config = dict(
    dataset='read English sentences (LibriTTS-R)',
    train_examples=15625,
    hop_length=160,
    win_length=400,
    arch='conformer',
    kernel_size=31,
    init='lecun_normal',
    optimizer='soap',
    lr=0.0023,
    shampoo_beta=0.95,
    epochs=119.6,
    decay_fraction=0.3,
    final_lr_fraction=0.05,
)
Rows from block 2, named by matrix and row number. Rows with one number belong to one neuron. Each number is 128 + 24 x the weight over its row's rms, rounded and kept within 0 to 255. All counts start at 0. Numbers have three digits each. After the name is the row's rms in percent of the matrix's.
# fc1: first MLP up (model.blocks.2.ff1.fc1.weight, 480x160), inputs 0-159
# fc2: first MLP down (model.blocks.2.ff1.fc2.weight, 160x480, transposed), outputs 0-159
fc1.6 106:113122125187134138149083123119108112147101141157152121141112110140131102128117112168122173118136112119130140159125124108152135159134175106142108079099108094092095135077126145170168111123109130079090146141101114090115134145134106165172092123144168122130103092166142083125123117137104123146109095111102108081160133126140115129099118108122133170100113096118101133142113113125124122159135106135123153155154109143067146153155143125129118154075143091133123147120130121098083172153141120
fc2.6 108:164146190182067125153114111123129124137153139162125142187142127108155109139133121147113179139161098122110133153128125099129134111110129120110131145153129085131138187125120173135124157170158099096120120171126131101133120110152134101146099113108166154123145120141152134148125127095182117157128101136107109141176173101140096136136109114161136161117133120099083120119121115120151100157143157170135109148143170162098129124131112151163102141113156142151152107148113130112083135127168128
fc1.7 102:127138126170135143090094121140163149131171120102111155142137144127143091144156093086125138121150148200127112122106131132145125089102097144133106126135120111131126107156111140182148169098123151100123129081086081137085126127194141075126152109159123115123133186126158079114097103106132122117130129133185091138104124147143156110071112122093134114141159144115135155140159096124130140120143134101113108125155149136132135125135141164141154137130112108111099106106106088145112117143108140
fc2.7 093:136107116135139122117131134140101136153142131143116148138131147160141171115119107134144101116153116176119092105081126116098119109106159107119144146128155148163142176150143129109134152135139083110148191123118093097104109135196117073145127125101081158164161154140133080114087136113157108094091142150127097120148130140099140144091140160106117126143133173127139147175134115093120154077155164156149167152147122105129140110167124157104146123100131146150143119157112112130121165149102134
fc1.8 100:140102100145149176130112155151091142131091106121101094162113176119123129136091107117146116135125156142134114108128113134142106130149124123129081127138090132134088144097134104133115112125128135137109080093167157106142135096145150103151098140119140118142121167080142127156133150148118136121135148110127126137080138141137109138144149128150090126129105096119119105054093091133203097112129133071099099126096180126123113125143111154100158125086102113142138115148146140129135141080137189
fc2.8 110:171107105134141158138137153114113152152127135155141082097112115140156107158091176126156162163144172113125124119103088141153131145177158116114090185155099141076128140104127141127126131155147128096107078122099143117146132138104105108174142133094131121164148137114134064135186136124128123109137088098149123156132139141165129144119111132140125125152158125142151140098131088123113120088134112131118123157137132130121092162100065141100128153148109119138128111098155133105152168096163128
fc1.9 095:135121127129133168096127129112147137131136104148122134139134148142121099124098101127143127087180161189151173077114104115156147115127163135131154152126106104122118112089111114095106077170128139124123103141077112148140095127138151090111120113123135122174141128142081143134107160138132148099105099099082123135062126136161153132153075135122122194180120105150128166147116149095090104153119150097089146121134161132134114124112154174131128150110113113123109130113123127113143127136158143
fc2.9 105:122114140147089118135115115132105125179106136174111114126137116171119127089117103155149132100125155182129115107105112138152103137109144181123119105118118116136119114132151114142138106115122101124118116122089147136122125148117068151093078140099121124168144126154178135141125133104077160131103075132119136092084125123156104154119137130103109158127099094152112148157136163112135166134162103133102068094155149128140066111125164096157134148137133172101112134144108162118134122116111083
fc1.10 112:146146194137118120122102128098118182152142146111130157104102150151118119176115100147123152190120133161136151144102116095107111098134119159115139145116129102110137127114132118143129131118087121147132115110119154124125151147121132140148155130144112117118137138123135079122191111092103103128120139099107138136127125070129085124134163135112128110159106167127205114138136108147133099133127144124139102133100172165161155117087156119146191120124083092106109153151140123164124090095109166
fc2.10 098:123124200118118142171101103094151156135111125087127110118115134137098131185134135170126137162133160140122137177112172129142144131133137066150151141131129144132166105149136117153128087153138115154153160090128129100118127150113100121086146112149140124167152116108146110113120124118119093092116144121131111115144121118164109136131163122121105164153097199116194104112118089116116123126119087117131101104123153161113147121113135090138145107124097082133101141166117092117118136105114170
fc1.11 095:146127153155102118118136101123126140141121111058154154145114149126151126125096126121102115120135197134117079130144137098126151126136124131126103133131131108135093093140097115165129143113159125143139088163124145123091163100133103140104152140109132155159130131147131125072126117084117110126096132097085117114142112113152127173112091125159149114106143149107125132121134085083092091145127149142097119107136063103154082155127175126140099159173156180106134102143097157162133133146107127
fc2.11 099:122131115126099102133144110124128151086119130103105134187133144129125100091143141146122134131138189122110111186114114118164136121149133160106117128109107104123150149094153103112131155159120172141074092145151131114135155117120102125115124154150125147135137124102152156086128093136178115085095131119133119063145146135133152138138134126132149115114174144180169152088074123101125105143136165110122135146123065098148131082151119140108099127134162123127130122166172150164115152112136130
fc1.12 113:130077150114124141074128111116117133121187166140133135102139147140143105153130168130138136095111143127114166137102116110081085133118098093134146132134155138116105124138118119164142143136136143138144110123141144155132115156172120123110147136098108137175147120163154177135178083102116173135092093135162091157112089140144148171124107127139145111162084110159130093149141176145106147158129122119112137136163120150146127123088113133104150146156124170139150146117099164105095150167115090
fc2.12 108:112092109139110112139118146184114098153151141097117110118082116146135163123123163155109111136140165140106126139106143107121073167162140098171076102164158117168088097150088133155150138114085155126106131157105122116142092126130146163110113173096139170134161142156122137124161132160136125117111104142137090122092106104163133168132155106149118120120169161155130113138152117114166135121123098123107153101136130142118124105146098152148136156160102128113103102134088154114116184110137131
fc1.13 108:104097165118105135127123126126146108139127128117123159114115112129151110115112119138125123131135137114086119145106066082137103151155150162132152110143159109110112144130136137120160130161160094119113089154131138145054080106160173132129108124120129131137125080096130136131133137133117112142104170154150158160130162112119068112113129163164127179140119164106139140100140109088128191097112153106133123129147100144137110067119161132098111148101109116142135139171159107129153088115139082
fc2.13 114:094124135164108130141105125132123109115143117132078106115129127110127139140164103070114128128125130126090134123123078146121147148106111139118137109128103127080126127167128116091155153151114091111123079146109156118101135154199177135141146126141098109096140079136176115153132137146121128147084136118127138156127119133174063148155114160131155114141092111104104114123148130121177134150120130113176116140109091135177076094153158097143096157146137116146125143115141155139158130094128150
fc1.14 098:122089127110135115103135144096163166121132109129091130096163093171119146165101162158150130131117136134169141169120119147133177150118131114115110139126145091129104136168131146169088110150135109128142102117141096105134090114162130177130152094080144145164135142163119139151138165139138118135149117146120117126113136161138135112161096114125130180092141135168169146093139085107149133134150105097093085115178148160138126174131150111106173167124114133116114121123135113107169135099119095
fc2.14 100:186123124148105130093109122125148133098124118161148121131133130139134119097124130112131154169129117141096137168126114099116154167113110110113159107131170118158138137122104089135171122159116113079120129125151134098134120149173147173127130126118095145120101128115120105102113130102146129097104129141180091122123098153112149150091147102125160137127146100114196158133070110097133139187131149108118107112152167159141155158134170076104164131134131127094145143114158132087148180111124148
fc1.15 104:108112163159053114089168131156144121128119128076160110100100138113127152161134107151096144140185136127133136139150151099140124112089164098100118112144152086111125155139145138128144081150103091131152148123162164131125115105118175140178124111153168134153133123131110147115132136142127139146173165150142077133146157142126126120166134108121100136152074108111123139168131095112134111095100108146112150161133132143162148113081121162125130114130120139148097119113137127093102127109080106
fc2.15 090:138124143104095128053151170130133122128085124103144110124161150150139147161139097142107144134176120129133103109132124112161153130115149120131154163147100135124095096099151150134130132152101073106171144162138128151155102112105187113156113116133133095136148114145158149137071103120137138143154131163158113159111167142122074136140171130137107146141107142133066153158091151112122085130130140104141145174130120165110148124143104103095146154120145144148104090135093119131119146111118111
fc1.16 090:146145154112123148151167099115116076130200130168154103098149162150116163171127107101134165127081137118154143149115090108097146120126117130126108124119113102156097111139146112105099143143103087109129127114102130112130133121122185143114132153154161178154138124132099154096093115117145121151133141114130122083156099096145145155119145150125136129139160111138162164139092182147106159168115107106105102092131155115126093150139122147106099126163161123135135135088148145129099112181141122
fc2.16 102:145089117131126120120152148124124150135136134144128102149111118223134139104097143093156138152112113143106104139118103135107103127134186125118102178120110107116126138118131131111117103133119095094136098084097135140147118155151133155148120120133112151155132115082119141200112151146127099124124155117123136114112131130112065170115145127149125152152103124097172111143113133148111112116154084133077088096141175107078159155130145132151105140159127146097134174106122154165128133141138094
fc1.17 107:131156123117096135164131126119119120124123130148118104131151107131121120109118119137116112127105131147154153108098130152081173092113143098103089098103128114133117176101141110089136174118097139128161166170160115125122153123125125092159096113090103110131121161110131157136140094102169131119147085104085154132124101119137137113131084134154159078138120125142091087105110140127110122149091152095098152108086121135103134179124156107136120161094125135134134082083129157146107067091159139
fc2.17 109:108178125111170152073145145143134144116121170111093122168132123177110157144127119062110112107105117116104089145120091139129137148117160115154162138116117137103155121136136124093125149121147169118123139134159131083146152158141138118128138174150133176114124148116164125119119101145163145118132152144124107087153136171138105159125126137109158127160110112155155121153158108134162083116139148115151132133111105122130148160101115123098131106111098102116155108037109096142112162136129087
fc1.18 100:108179094133127146139124116098093150130131129126098137153148139091137130140104093105150096152108105120133144142126156126065171108145121116108124150129155137111093116095120129126142123145147072174108109138177141143103090114148102125129159111106133070125180133120112124118127102102164150155096153104105121102122154110095130162103127159131132141157135125163121145161117145105093174107104118075111099093139146099112118114089112114160153149130136096165102105158137128150156157177145127
fc2.18 099:105133119079131132133143120094124131109117144123135134134105140144129104138142111134098097206125149117105127134113158128118131131134141100131117145107104108095195141135079147166117120167144065133138110129149104107118116121142129095082091185128142112146133102094156126155081158136107099138106141128085124110117104134099115132061127130115150103114131124101140133125149166153130138121076146093082115139154130128133127095111132117179117126119169150151164134105129154161154173150143163
fc1.19 102:144128177145082116155155126119113160086168131151128145088123114094118146126117128147154134192108137116128087094156164120150157098137152145085130133112159132120142154124133128132090159142171101092121132099127120124121078135131134147117159140136137173152140157118108099130119127110100120101127182096120133136118088115113120149140130149174126137161121112152096224133109149112132130144176111182137118121147115110118168114112118113143161137110142090111166126117103101095122122127130138
fc2.19 099:118133104130129132118134158105108121128120147118137149090147069140151105144118125085099134168128116130169107127105155131123166140128144096084089119128143164131128103108117064092119161094167144126106106092094149121121110130111128107145109132143126142118178151123172085132168147122110163131135128117103074164135108106153120097110154126111113105142119155177160178137158123101130153123183135177129109131124108087155101136168084111097135121130167134141122116146135113107088149133112129
fc1.20 097:084128142143095122144131108081077135134139080121160153102157177123149147097122138113157068094139110138134121137135132105159166129115129174126131167145139112111141168120084122101078168154133149117146140158205153097170132164137163113123132102137116106105133137116134122095100111125113103155120126130151124144111102100104130150114136144117125143121091137101104127109100118136146163127149136109131145115159106113123164135139124088181130137093162105133156093069140128102109129125149111
fc2.20 093:127171112110124152095116174116102154155140144116116114160120154142138095148127108143082120127138137098106131156152131143127153109139131133070163159135159141138112142113115115115106098141117146124143151156138131137138105221164138140092126121071115146086143125176109159128119151131129112140137121131134116176132114095128121171130133147116125151097110154068111106119093128122125132108093147124109149114139138101161158142124119087147164118167140161149197077126120135132153122091158123
fc1.21 110:160139099130105096160108114115121168110198099169181117109125177134155117134119146089102120155174136146135137165126128111105112134109131111097180140148128100108152107141142097129101149137138138098161099129120110092113120153101113155124135150150170132098132096102114135115112120098150144135163157153117134120124088120164145127107125146092126081132142107117126139098138151130138116159096083155163123040093133104135152154131149120139127121095133138159091123160136111115137158119146133
fc2.21 093:150140133114071147125107122134142121176146096106167170123151130125126089156156082139116124107122127124158164168099105150133149102138100085141140179160138101119130182156115125133121154123166141151140149110171157071123151125140128090150100163158165082086142124122120129147164138104153119109148167143139155108146112134130166125107098155107146112144123108135153137105135148126115100152111097142162159101116124122137159159153137091134105145121152136130114074126117123145185149121145124
fc1.22 110:105097106141177110166182116107134186095129142113164124153148156135134130113119134154089145178148116159136129129145128114121132145134097137097118141111116153148140063179176113103095101098144107149087143153129141123152110120133118127130098095132160104125145146147089074085134111098135112158109158153166143158140111100114158120130116122119141163142124092149136111098084145140145142127116093175123128117111117106152113102142135169122135108147133124128147186157120136097150128099118157
fc2.22 103:130159136119171129121159119109140179086167107123142117095140148114164089098101063127118148123128152139097132125154135148136109132111127135153127145118131122147099090128123119073105108119135130131104112110118181108115145073099124146112081139114129138094116146159121132115141137115147130152146135144192104157128092134093152112156134135129156128130114131170105072138090120180106092132109114152131165103099093094114085136123139118119164157182132149106128153132140156122134143086162130
fc1.23 096:155130110094124117138126136121126150086152166107142101098126151157070143109143109109097178085097150105115175123118129134115149152165124145086119106131153102133132191138153132151090122160150174135140083146129111082090112105159127109089142077161131106160131132135099138140085138066143104128166151157095143153118123143112106123101088175115135128081128144111132151122137131091158139106177137135137130146118119092154107152133139111112116140139139136127104113128124124143133122126092131
fc2.23 113:135091118101118147064086143121116158100122162163122106122121155130127163097146121143156167115115135124124115100092140096114109140133161155141139153108116141106101151146124152112085113097103132124146089135163138125124135179138119082114177098101133166138188134128154110150104171109114135145110129117134121119117132122111189118143113135154101120124148148096129137073117154103106132147133141127132113051171115067111123134091133087118143134093125101106123127130130117152149114088121131
fc1.24 094:117138082160100105130100131140123132138123145125107126129115133181134124184064112115104097137158091137137133095176127092120142136133137180102133151127129150113132120143140106105074101115140134137108127146100090172129107133144140117158148123150142136146139114089125162131115104145132113087143128101144159128075105113152136109130109137126128044113111172107132134159126134139165139145137144087109102121127179136116170163149158160117117134119120080154152087166132119099104134100129108
fc2.24 107:099088092114115109143105102131106105109130133142143178097139124136126140163084161113141169156162136152133086106097134096174131143116119132104128110189153130106144117144143127102143098126117152138105136150045113117127123128140112148150166091120141122105121087123129143131147114128080144092175157130125122090126137147153103096143093093122115092132135134129166096129129119135143115125160081133103075096121139130069121160129155129162096107131125128151117098152133092161142126152128148
fc1.25 103:145128121140139137109124162101115119116151171139141105146119106152158114122142131092153114118146146114154137112129174133104129086100116143113109146147109115130131105131188105119094133107108153120163139121146150157143118142120121123145115142102160115112129139094104200119087132143110077120095132102117123174108114073153105155126080123118060125123155144165121150100132136143107179126147131124114114146151133154115138199100105169121112162134170114095117142101117095104116089096160125
fc2.25 097:176156154098131096125106179121124123112153139117153151142104101105139134106123145145163084124141133146113145116182149119126111125120158124118100093122122117129087127161169126123163118106142135087136140146116149114138155094104101112154111144065171143120095106090128121135065186117108116158167091135099132128076113078110128122130109114132096085129162146158143143143090117115128114171121140088120097156138124159165128105106135151127143174131148136109110147105121127135111095123151139
fc1.26 094:132148143111103140101111159110124113101121158108126122149151154181170061116152140110110141143154112115137116111134154173131172110150116128127091119108104117108119125087125128146135122134127136134151128137115098060105114105093148141133087130104104119156103133121184106157121119137132098118125109121114150149123095107124143110156079103124129193098086140119129142095101112146142126131088129117165102149129122103170178105122085132099092131104152137128108173089160099162113144133166116
fc2.26 107:151116097128093149129136135087089131102089118090089116146123126127131132143137087137134164127153105166152104137135106120136113119126141132111117154158147115158135108121107086158156139112140100129149141120115153106117122141129175138088137152111126133131125127143115122106154134171116151117144120138161088147138142101122147144158146097118120175103178141123110141117103132140127094145137147134173126133100178164110131047100186076086160140163125129083164107137094148144098119124134184
fc1.27 092:111113136114151127080106135109093111080133120094150105092098159099106135076126119154159129107118110093148136159148092134136148157129158119122122083110080153088106113151149112136145118135168125140175133133085162117123092132107135129113147102089154162143141173159119089116119125142149115133156130116085113103138112141192116180153092090115166131117109114161144159095129095130137143076129123133078143123157118131139139097119127126122098149154140152118095102111156121141124113131110147
fc2.27 097:125140129120122103139163110144167186136144159142128148118128169135098118114119130113152146139124132138110121123119138124121136130118132126116161154153114158116144125137162140160116151094139139088147131165139095125135096165149159123050120121078132163141164133111151149145118112149087142146142131128159149104160112127161121156138112121168145143121111110152107119111157130104150181086183097110125107088130090122158139103136124095116123153098133093103123140142159117113081059197123114
fc1.28 110:125127128081123126134139135095184123119108102102109110122121072129101135128150143118088131121115149130140150096120113131112145147088072118103126121122151131121109161128140107144123096114149155076147075138127069127154117138110133166113133131140087148085171135140124099117108127133105104160109068112127103127095158147145145123085129121131105090165125152148139099105120117148098138095119098156158146109117135112089162155110139151098130108175129088157110132143194104136097115138106102
fc2.28 102:144111109126144114111128171131210114114089124102135138106106134110119161157174143130118103088154157151141149148121094105147153137127105088162117124127136163148137149133116084121144132143143101110134140151159108147181139135117165137151110111176132143108127148132147120135151106182117105091080100119112143152170109133146092130118140126131055166152147122166136105129142138128128137146145104148122120124107105171128130177133140201129107101110123106111112110130165151116136102117157147
fc1.29 087:145083071155146135142128119120142115130110126148135092145114123122091122098135110136104135114139134146131136088117133154099096115086170148150090139176156095161091103115099141126130127083170167129074128181134130131138129148130108138103134111126148173142181119144099140123130109138126145110171127132119149129107114115165143109140106078095150163161148146132144121122087104154133146124123161150147095103118104151161139126154145135139148073089106124140098106123174175098119094096123148
fc2.29 074:146181148148086147116105111111169085156116125143172127129132097124104164161101107137133130119115149135144131112093169172158131162110173091173127122176130130145152133147138140145158158110147110152146119142132122130115097130179105115122134131176123186167145136136159114131114092140130166085147151145119142112102131121117107134168160088082104128117141163120127127145127135142098101165104145126137114149142090124098135130186138102109120098093161105162110119158138159136157107122138131
fc1.30 100:123114090157154075123151116141137143111131138112127116110151152056140123135110103128103141091083094122139138136113118144147120143136118131100149167106138134090115121165122151139115126134133135094144103147121180112134144128120159135132127106133105173148152089114151098098090151097140144097115130098130168138173058136150153115124105099155136134097170144068156117155115086117082107108077162151116116175138145139112140099116134164135116101142115111160128134130173135143162137124118131
fc2.30 106:136123122119159157109184098118127151138092129116121132111113119132158133176096116109134092165124140140149155138093154150125106147125171093137158164098090122108139151162081138199098082117158138117195145122116133145153096152090148115125122150134135130113105076116117125144133102180096156111138134124107109129153111135144136108123138103149175125144127162131122150117163102098073102154154118105117140186154158120149149137148125135131109151113097126109130137085125157124149118126123113
fc1.31 105:136090142072096139144088083179105127107111168112133112127126108090162123144099091154137146116098116121104119115105090129081146134150113121089146146155140123119121117080172153131162098161093151142159092103127144079129124135141161113109134143130139102113110131131111165143116138094195125136117134139112129121138145087143102124147124140100159174084131118129110149120112113146092140153127135136130160111092115103142156158122105174136168137113146136115137129066141138087144113132113094
fc2.31 109:100088120129117156159137093183082145125115131122115117126116141152130161155115117146135083104147151091093086165128109125114151108155088123105145128160102136123129131138129148145114086091182111122142148101093151083101150139127146102114123136114148085118133129099122181154124128134150153121137134116152145120147120067118137093122127171096117130178099109142127139125116159120137098150143120121109117146158110103175121103152098126160144150139142125151128122101173145205112124127117078
fc1.32 099:148115111131139151171118080132138161115133158146133143179095070172140105155103126122140133140118140107118146146151089150092146128086161122128127153117076088121135158073099137147085116130153146132148089126127162117133131122105131127101114122160131127121108122142112127132119117113089120158108103144123153167153135118076164174113092147110122118124119117116134093115162114115116139139131113174184158100105128145181123153132159143112170093111110174105098126131172161136154136130116110
fc2.32 101:135128065132166125119080107111134187129097129103127132175120090148154128158140111105126136131128139104117101143152165108106101128120165135117100128161107142143126131099101161146128133152134135147167093157112138135161132112147126114136126122135097126109154114128083140138092139121133108150134125165177136148123139121087113137109161155158146098103098145144186109152127122148108132138125121113173152121141199120179121114134133115120116080114147186088087145137140171136115127168160157
fc1.33 113:154156165118125126136162140103126137131125102105084104177105117131072119107112112138175106153175135094148122122149122156107151150132144122160131145151126106133134084157095099133141112127166167130132117078146112164087157137142151142112181110125166121127105143160111123136130075087144094151120096172150123146159118109118117152148121167125129138164151154127100118156139141137147089120124155106132136123138125154095116186113122095164113127141128155125126178131200139134138148133142133
fc2.33 078:221154155133128127116125131102122087154093148101095129135120108136111123088108146177134126149128136130161133129124125171112139109162123115119092141150144138104129111141135126132111161090118144138134099116120144150084146138143164099129175158111141122125118174152156144117133112127110096126148106117131118128133183127117091143166121143115146129148135118143108110186125177125132118140095147132155180109145093090140123157134107114125111111173105142142131175127116139116156114127142221
fc1.35 102:102104118193091131155130154099113115108151085067129153134115123156098125148122118147130105084097094126134133172147135081121159078117164126133109114099118104106109164085154119129124149127117121125148131088127159128092138126103084104148119118147134144139122160090130137121107157105120112188175133148132124129101144146132102098142061086093118146134156152121129151164119122140143122159119148088108123127139145121088104127095141141094106115110107118108145114115101106122154148135168160
fc2.35 093:140111125168148154116142088127140107111156095125125149097155126117106135133144101112144106121156165144118145139131162140065129137111119092120135163163166159107144158084154104151143154160170133124080139076123143139133163182058126128128125132148109145157156126101137149162103149111104145152163104090133144103122147155116130160117103116099112193120135124091128112118134125164150130135131139122137177145151149087148112127120159119108110125132183099112104136119113161138099097140110141
fc1.36 101:094108132132143108190143108120102149147132114150121194161104132130115119090176143134147168125111155131104087133174134104126109099133126137139121087135160098119106126142110145128103147158132108140145164140133103091170116157110162128117133105080132088127117113121109128090105107121100098095124138085147167074129132130105132151138143126179096134108118111168126119128099114146114104125134143100122098122125154147120153160095165145143121143146112092126114168151166090130129147106156193
fc2.36 096:160175124086145089152149148114118129101167145109145116147082147147156132058150102135130153101104159129128141159164156114135106111128165150083081114117125083147116134087114136138157128138130143120144138141109139106130123150125140108134124153133141083095131122125160152087128092121153098121118141105183136117167105105114139158138144133122131109149077101123121145155184110130123137127143115157133128133136131117107135147073148146146148106118142099180124122171097159163113089149124180
fc1.37 096:137113152114160142115143133158113113119157117120106112107143127128162122121139149161102069114143113157123093143176111111087122107114116117151130089113094137115090154130105197120156156127134144147132116081125109162102093123157143119164104093122184114129169131168124123127150128111141110110104126103138135145114149103126145108136155167146139156195107115125098138156141116131102125143085163083141128154114090128069120116097137124142099147130113139110146137138131087074118100108151169
fc2.37 110:110180134144148126124154134133092110106131104115136168189117139122138115094135105132160137115133114150098154122139116151153137125104153094146155102124144130105124148110133145087137150128138133103149168169162093122131122104129113123130152130115169110138141151103103132117184134156121168084113137114211179178104143107127162148141165115118117148176116144144108099143144123171108147132107120151157143121108123068124119121170110143127132134155174092154135100134142144108140108075129136
fc1.38 108:117146128077160115098124088122121112101147098098108112135166151082117109114117142092096166135116116120183128083127119133120158094132144102138089107094139106144129103135175128121143113104143141165135097133131125146130080115129159131140162116119100116108182135156126149165197111118149124153116120113114100153156132113145139121126170133126102141101153142154119138109127116124081146152147094116123127170156159129125169155113146151112170124119136123129169111133117125078119152159083187
fc2.38 099:147140104100186123156148134130133107161124107089148143127164144140120127183129100130146138095103151114132144135102112131121120077098126114096118146169159124145142131121135115118155152049118138131133103127173144112131093169129130126127139095137088121141140131124145169115187089136115145146118094099141152150115121128141141127146132130181108165125134129171135126136186138152125170157099099125157140180112152131141190151139151157114097140138142117099106095131139119136158098144164112
fc1.39 100:139148138122121105122196097122149116123134125129133151094142134121146151148143122170117129092140164120099135080100121159114081115122107128110109120090149103103116112112156131124152155131152128186114130093115139101144127118113110103116143101133104129141087137184145114156097139173108120125191071154094118140121107123152142139090141125115151158103107124120152136132122088165103119088168116117101119155116156122149095144138111113084153098143123090141084099092106135089092163140131148
fc2.39 104:122125121113110124093108148135098112129123172111118130144168155104150101171139130144132111133142117124119117139131155146140087098118137147144123113114157172103136091123160102088101125139102117154136138086131137119141152138095148135098142098156118113165122165161170147100144106129110122129153124125189137114104116157097141093185181165104119172123088093171109129129112144141111137121191141109105101111138152079132141137086173141078115121126139162118107085115116127152092133130103138
fc1.40 101:130136138129116136070138104130137109169090107169138089129123134136101113142102111169169163135196129112118125127156162102139079101118072124103160108157097122140153163122156119102129122133090119136103152161148127140128157146161135142136128133151140121101145136104152104103105114090071144095088107113106121137088134129146114156109143074145112168154130118115131135119113102151102131127181140139156134117141094115099171132104131137138128140127136102116140127070118116068088113131134110
fc2.40 101:135140132125157163112132120125181104133127097155133184128103104114098132133105123145144121114170109144125162152129155107083085155125067133125107167096149084116128122116146113121155119116128101118158103144087104189106128128160144140108148099099114136132136143152125163080109148151105123096107118107120127174087160106133101118139122134170110128082131095127115139131075124123099109108136168104075135151143164112131139124134129121102184120134107146106113130164089168109130124115128148
fc1.41 104:097117142083064153102142175124123127091156136145137129160094106099121101138107162143132132198091123123118117137115122126114151131149100107132154147146131112145111150135146095140089129097100152153132135131090130125077133103079130144159121120145138158056169146086160124128130097110084158154141133134142139109155095094126084072128120147118115120129108137141143100131128141118148137144092114100165125158118134126172156144106131124140147127156137140115167110090140138155121087112099112
fc2.41 093:134141146104112128104177167101150116134102168138111116144095145148120130152103159101132126189081095082111108103116134125105084141134164135143121116140121118129149131129094134134119113093111133137102164096124151157133101126146187179162102105112167125115125124119147164113111057096106137111166159127133156128105093103153107086118127129130149148114136114124106087105144138121119091136103157136159127156152149114178141146113146129115141163157130111121165193131103136122133145157109137
fc1.42 098:102147102106178128113143156091124162123081128143140125130109136123122138079126094090116156127174126115105145160121113130148155145085144152123128095109103142103124161139130120173098141103163140120145148091137111136102114119145153114106144088146089097130125105123087134109087096133081103116135130142090162085159101129120111150112140097126179159165102160148107058188119096124163120085128106118111100134109111122150115131128128122165123105144115148101146110127133159124158131133145105
fc2.42 110:149102142133148132143165119102098134120085129161161162106130114081108128125128147117117155127167138130126149135100151144118139120157070142112166128093124172138137129090118131095117124123095154127121122104138117117101147130110137125118119113158071133167127140139128162133078172098075131096096162135129189105180145108109119118132135107096131096168144130138118140143149104094127135163077125126131138096164084095120151139176146097140078109099104110117172145120134113111115150141125108
fc1.43 112:129178154185125096083159065109100122103131139127134162134160136105119161136085127099099166118115082122104138127180107089121154104174129104113136135102106125139136113132120110132113103127118138064116141143124116138126151145066134130132115146144103112145157137124134136119133131100097113112093061156089112122119137121136133132112157137127085146175109179160142104121137134158165122161127102119112154145096118136141171118095161143117121129126097107111149117108152152111108104136140095
fc2.43 095:129132139170109125098129061116131094085139123109149155146165103143107145139119154155133118121139103102174162117132093113109104103121126106156148156139084113127106140133154109167125083104094134122116191132082111161147123112130113142107107154096153177104155150139135185085128130170145122088138115137117101136132128115113102130168104140136093094120104160106130147145115139148124106123125101098128151167140136147124153092131113189065120156150135117134127104118125121088126104139140117
fc1.44 104:111122138138108100121133093157151145088137166115084143135148149095129149135142154126161140126120127120146129143131104121137119157173135110149153116113118170088146080056156124136126160133149105090139152117131132119113130154149102129126080141158176117135121138118115189120136149139138181151143073147107147083150116127132102139131111167115172115150146129124136065093120137121118159094157138087112114129131096119178118160123137144152166133138132150131120137123109141065096099126131159
fc2.44 093:111133141143145096116167117172173129107116125090079132154123125118105158169169174152178139092165147136164143126109160150127081132141129111147155127188183140136181108113121139164145105083103168112117164109143150155116141142163113139112137142160148163098111141131111113104107151111119128117154107144129131101162140123105107131130110170134136157114133118155135083097140131153100151125121151112135089144124123108164102112160179139133166111140153135105144117144110136133134165118150102
fc1.45 106:126129152135157137114134132166111150113169101110084134150149107129112140123124118129199101140144133140141150098153142077121167112127104148106101100101136156079141133119086134161124133115135079107160130161131111147142129119134143142107153136159085128111087127102175095093154119097170118108106176097182162141109128129129118153101170122088107137146093117153126128114139094115154111142147159120151141120113121122101165125125173116110097115186153140112141122120161115121114125099108083
fc2.45 102:151091152128156161133135168102134137100125139109132106076135103129135100120121149169127144139150114127147149109146148119118150076142106112101081146125107135130104158129111099159105121153118151125076190120095117121163112100144130123115157157161119144091112146128158108125149139126142116138107133116149106107120132118130084133159141073115099125128078125134116151146138138117137108137110157099082155172118137171194150113144105186104068093161163124119108145112097149127132134142155142
fc1.46 092:162104118089127118097080148136135121131140149128128154174107095095145127110154112139116115125112129194136140129113104126124107151133115100131126127120106131146109131166105125124096108158135149134128122067125103160105089143148105125103140170125157070068172155138101147126119124098136117164132111063115134099148086120139117151107124116116125094090124107144113125108118133147143090171125125147138119171126164170145149110110159114131153101155103171117131130151131089111136079173146103
fc2.46 109:128161154126112103130145121143107140133103173166119114149122124105182135139128142129136104074130123136141144161140118111149119190141133095130138140097105117127145128177104079133110106152114160087171108110125123154122097092148110114112153153119141119110144120125115118157149123125154129143124167116129121108127153138107120118142151169158075124105142077122111107117124131065155134066129129133122130101107128111108133065144143182076116100128090145113167113156121111148093121114134076
fc1.47 106:151108095120147110142095117102133151153111125167177173101139110103129113178140134135122092151140108111127153086172152157132154100106123119128088126115118104163109144164107129123151114112150067110114141149097145126106160090100107089110153134103174124159113163113121158109116106132134131138156142148119149100158129150113110144134124111119154092132096093124126117156094123185116123143106135177118106152117122148145171165067150112106143130168109098139097136102144116098108119101157132
fc2.47 096:140143099136147099161113106147157169163119138128171098073166131133173144194104128132089109131172100105138135093139123134111163138097120112108097159135115150214118133146135149130133125103140126078116116127121176115126102092098141113116150153100133149141119121134142179077113156094126139109158143098127132104170132127125108138116138083133146089110122126128148131118137118141141157128130133160146160138139130145130141133111141108159124127162133086131103127084083165113108104152094121
fc1.48 085:102129104158172144123108085149160171133134118116088108092120179148150148115157105145112117091155167144127146148111109092100099079136146153125078115152130150093162103084133118135110125106116112145116119130132114140115123090101154131123126138131161106148085153117130101117139116121146142112128164149139132115111100139102091114170143150102129128161129146102117127110124162132138063122148108153106076110105121111151084155130093190115135134118088098103131141172133113101141158122105168
fc2.48 096:098166144128173121132105130140126157142118091153164136107112094162124143116141162170119141138101166119114102139091103146101121087090121176119122144148182164118134098152134119113144110100147116158081079110182139141136112112108161119107154117153113140145123122119132137124141136144096150138113162130123088059139103153120116133151151134136137100162163133099074110097158121155096112165123107126098095110115142121147123144129134166087114094150137102122082137164141112140160134133099135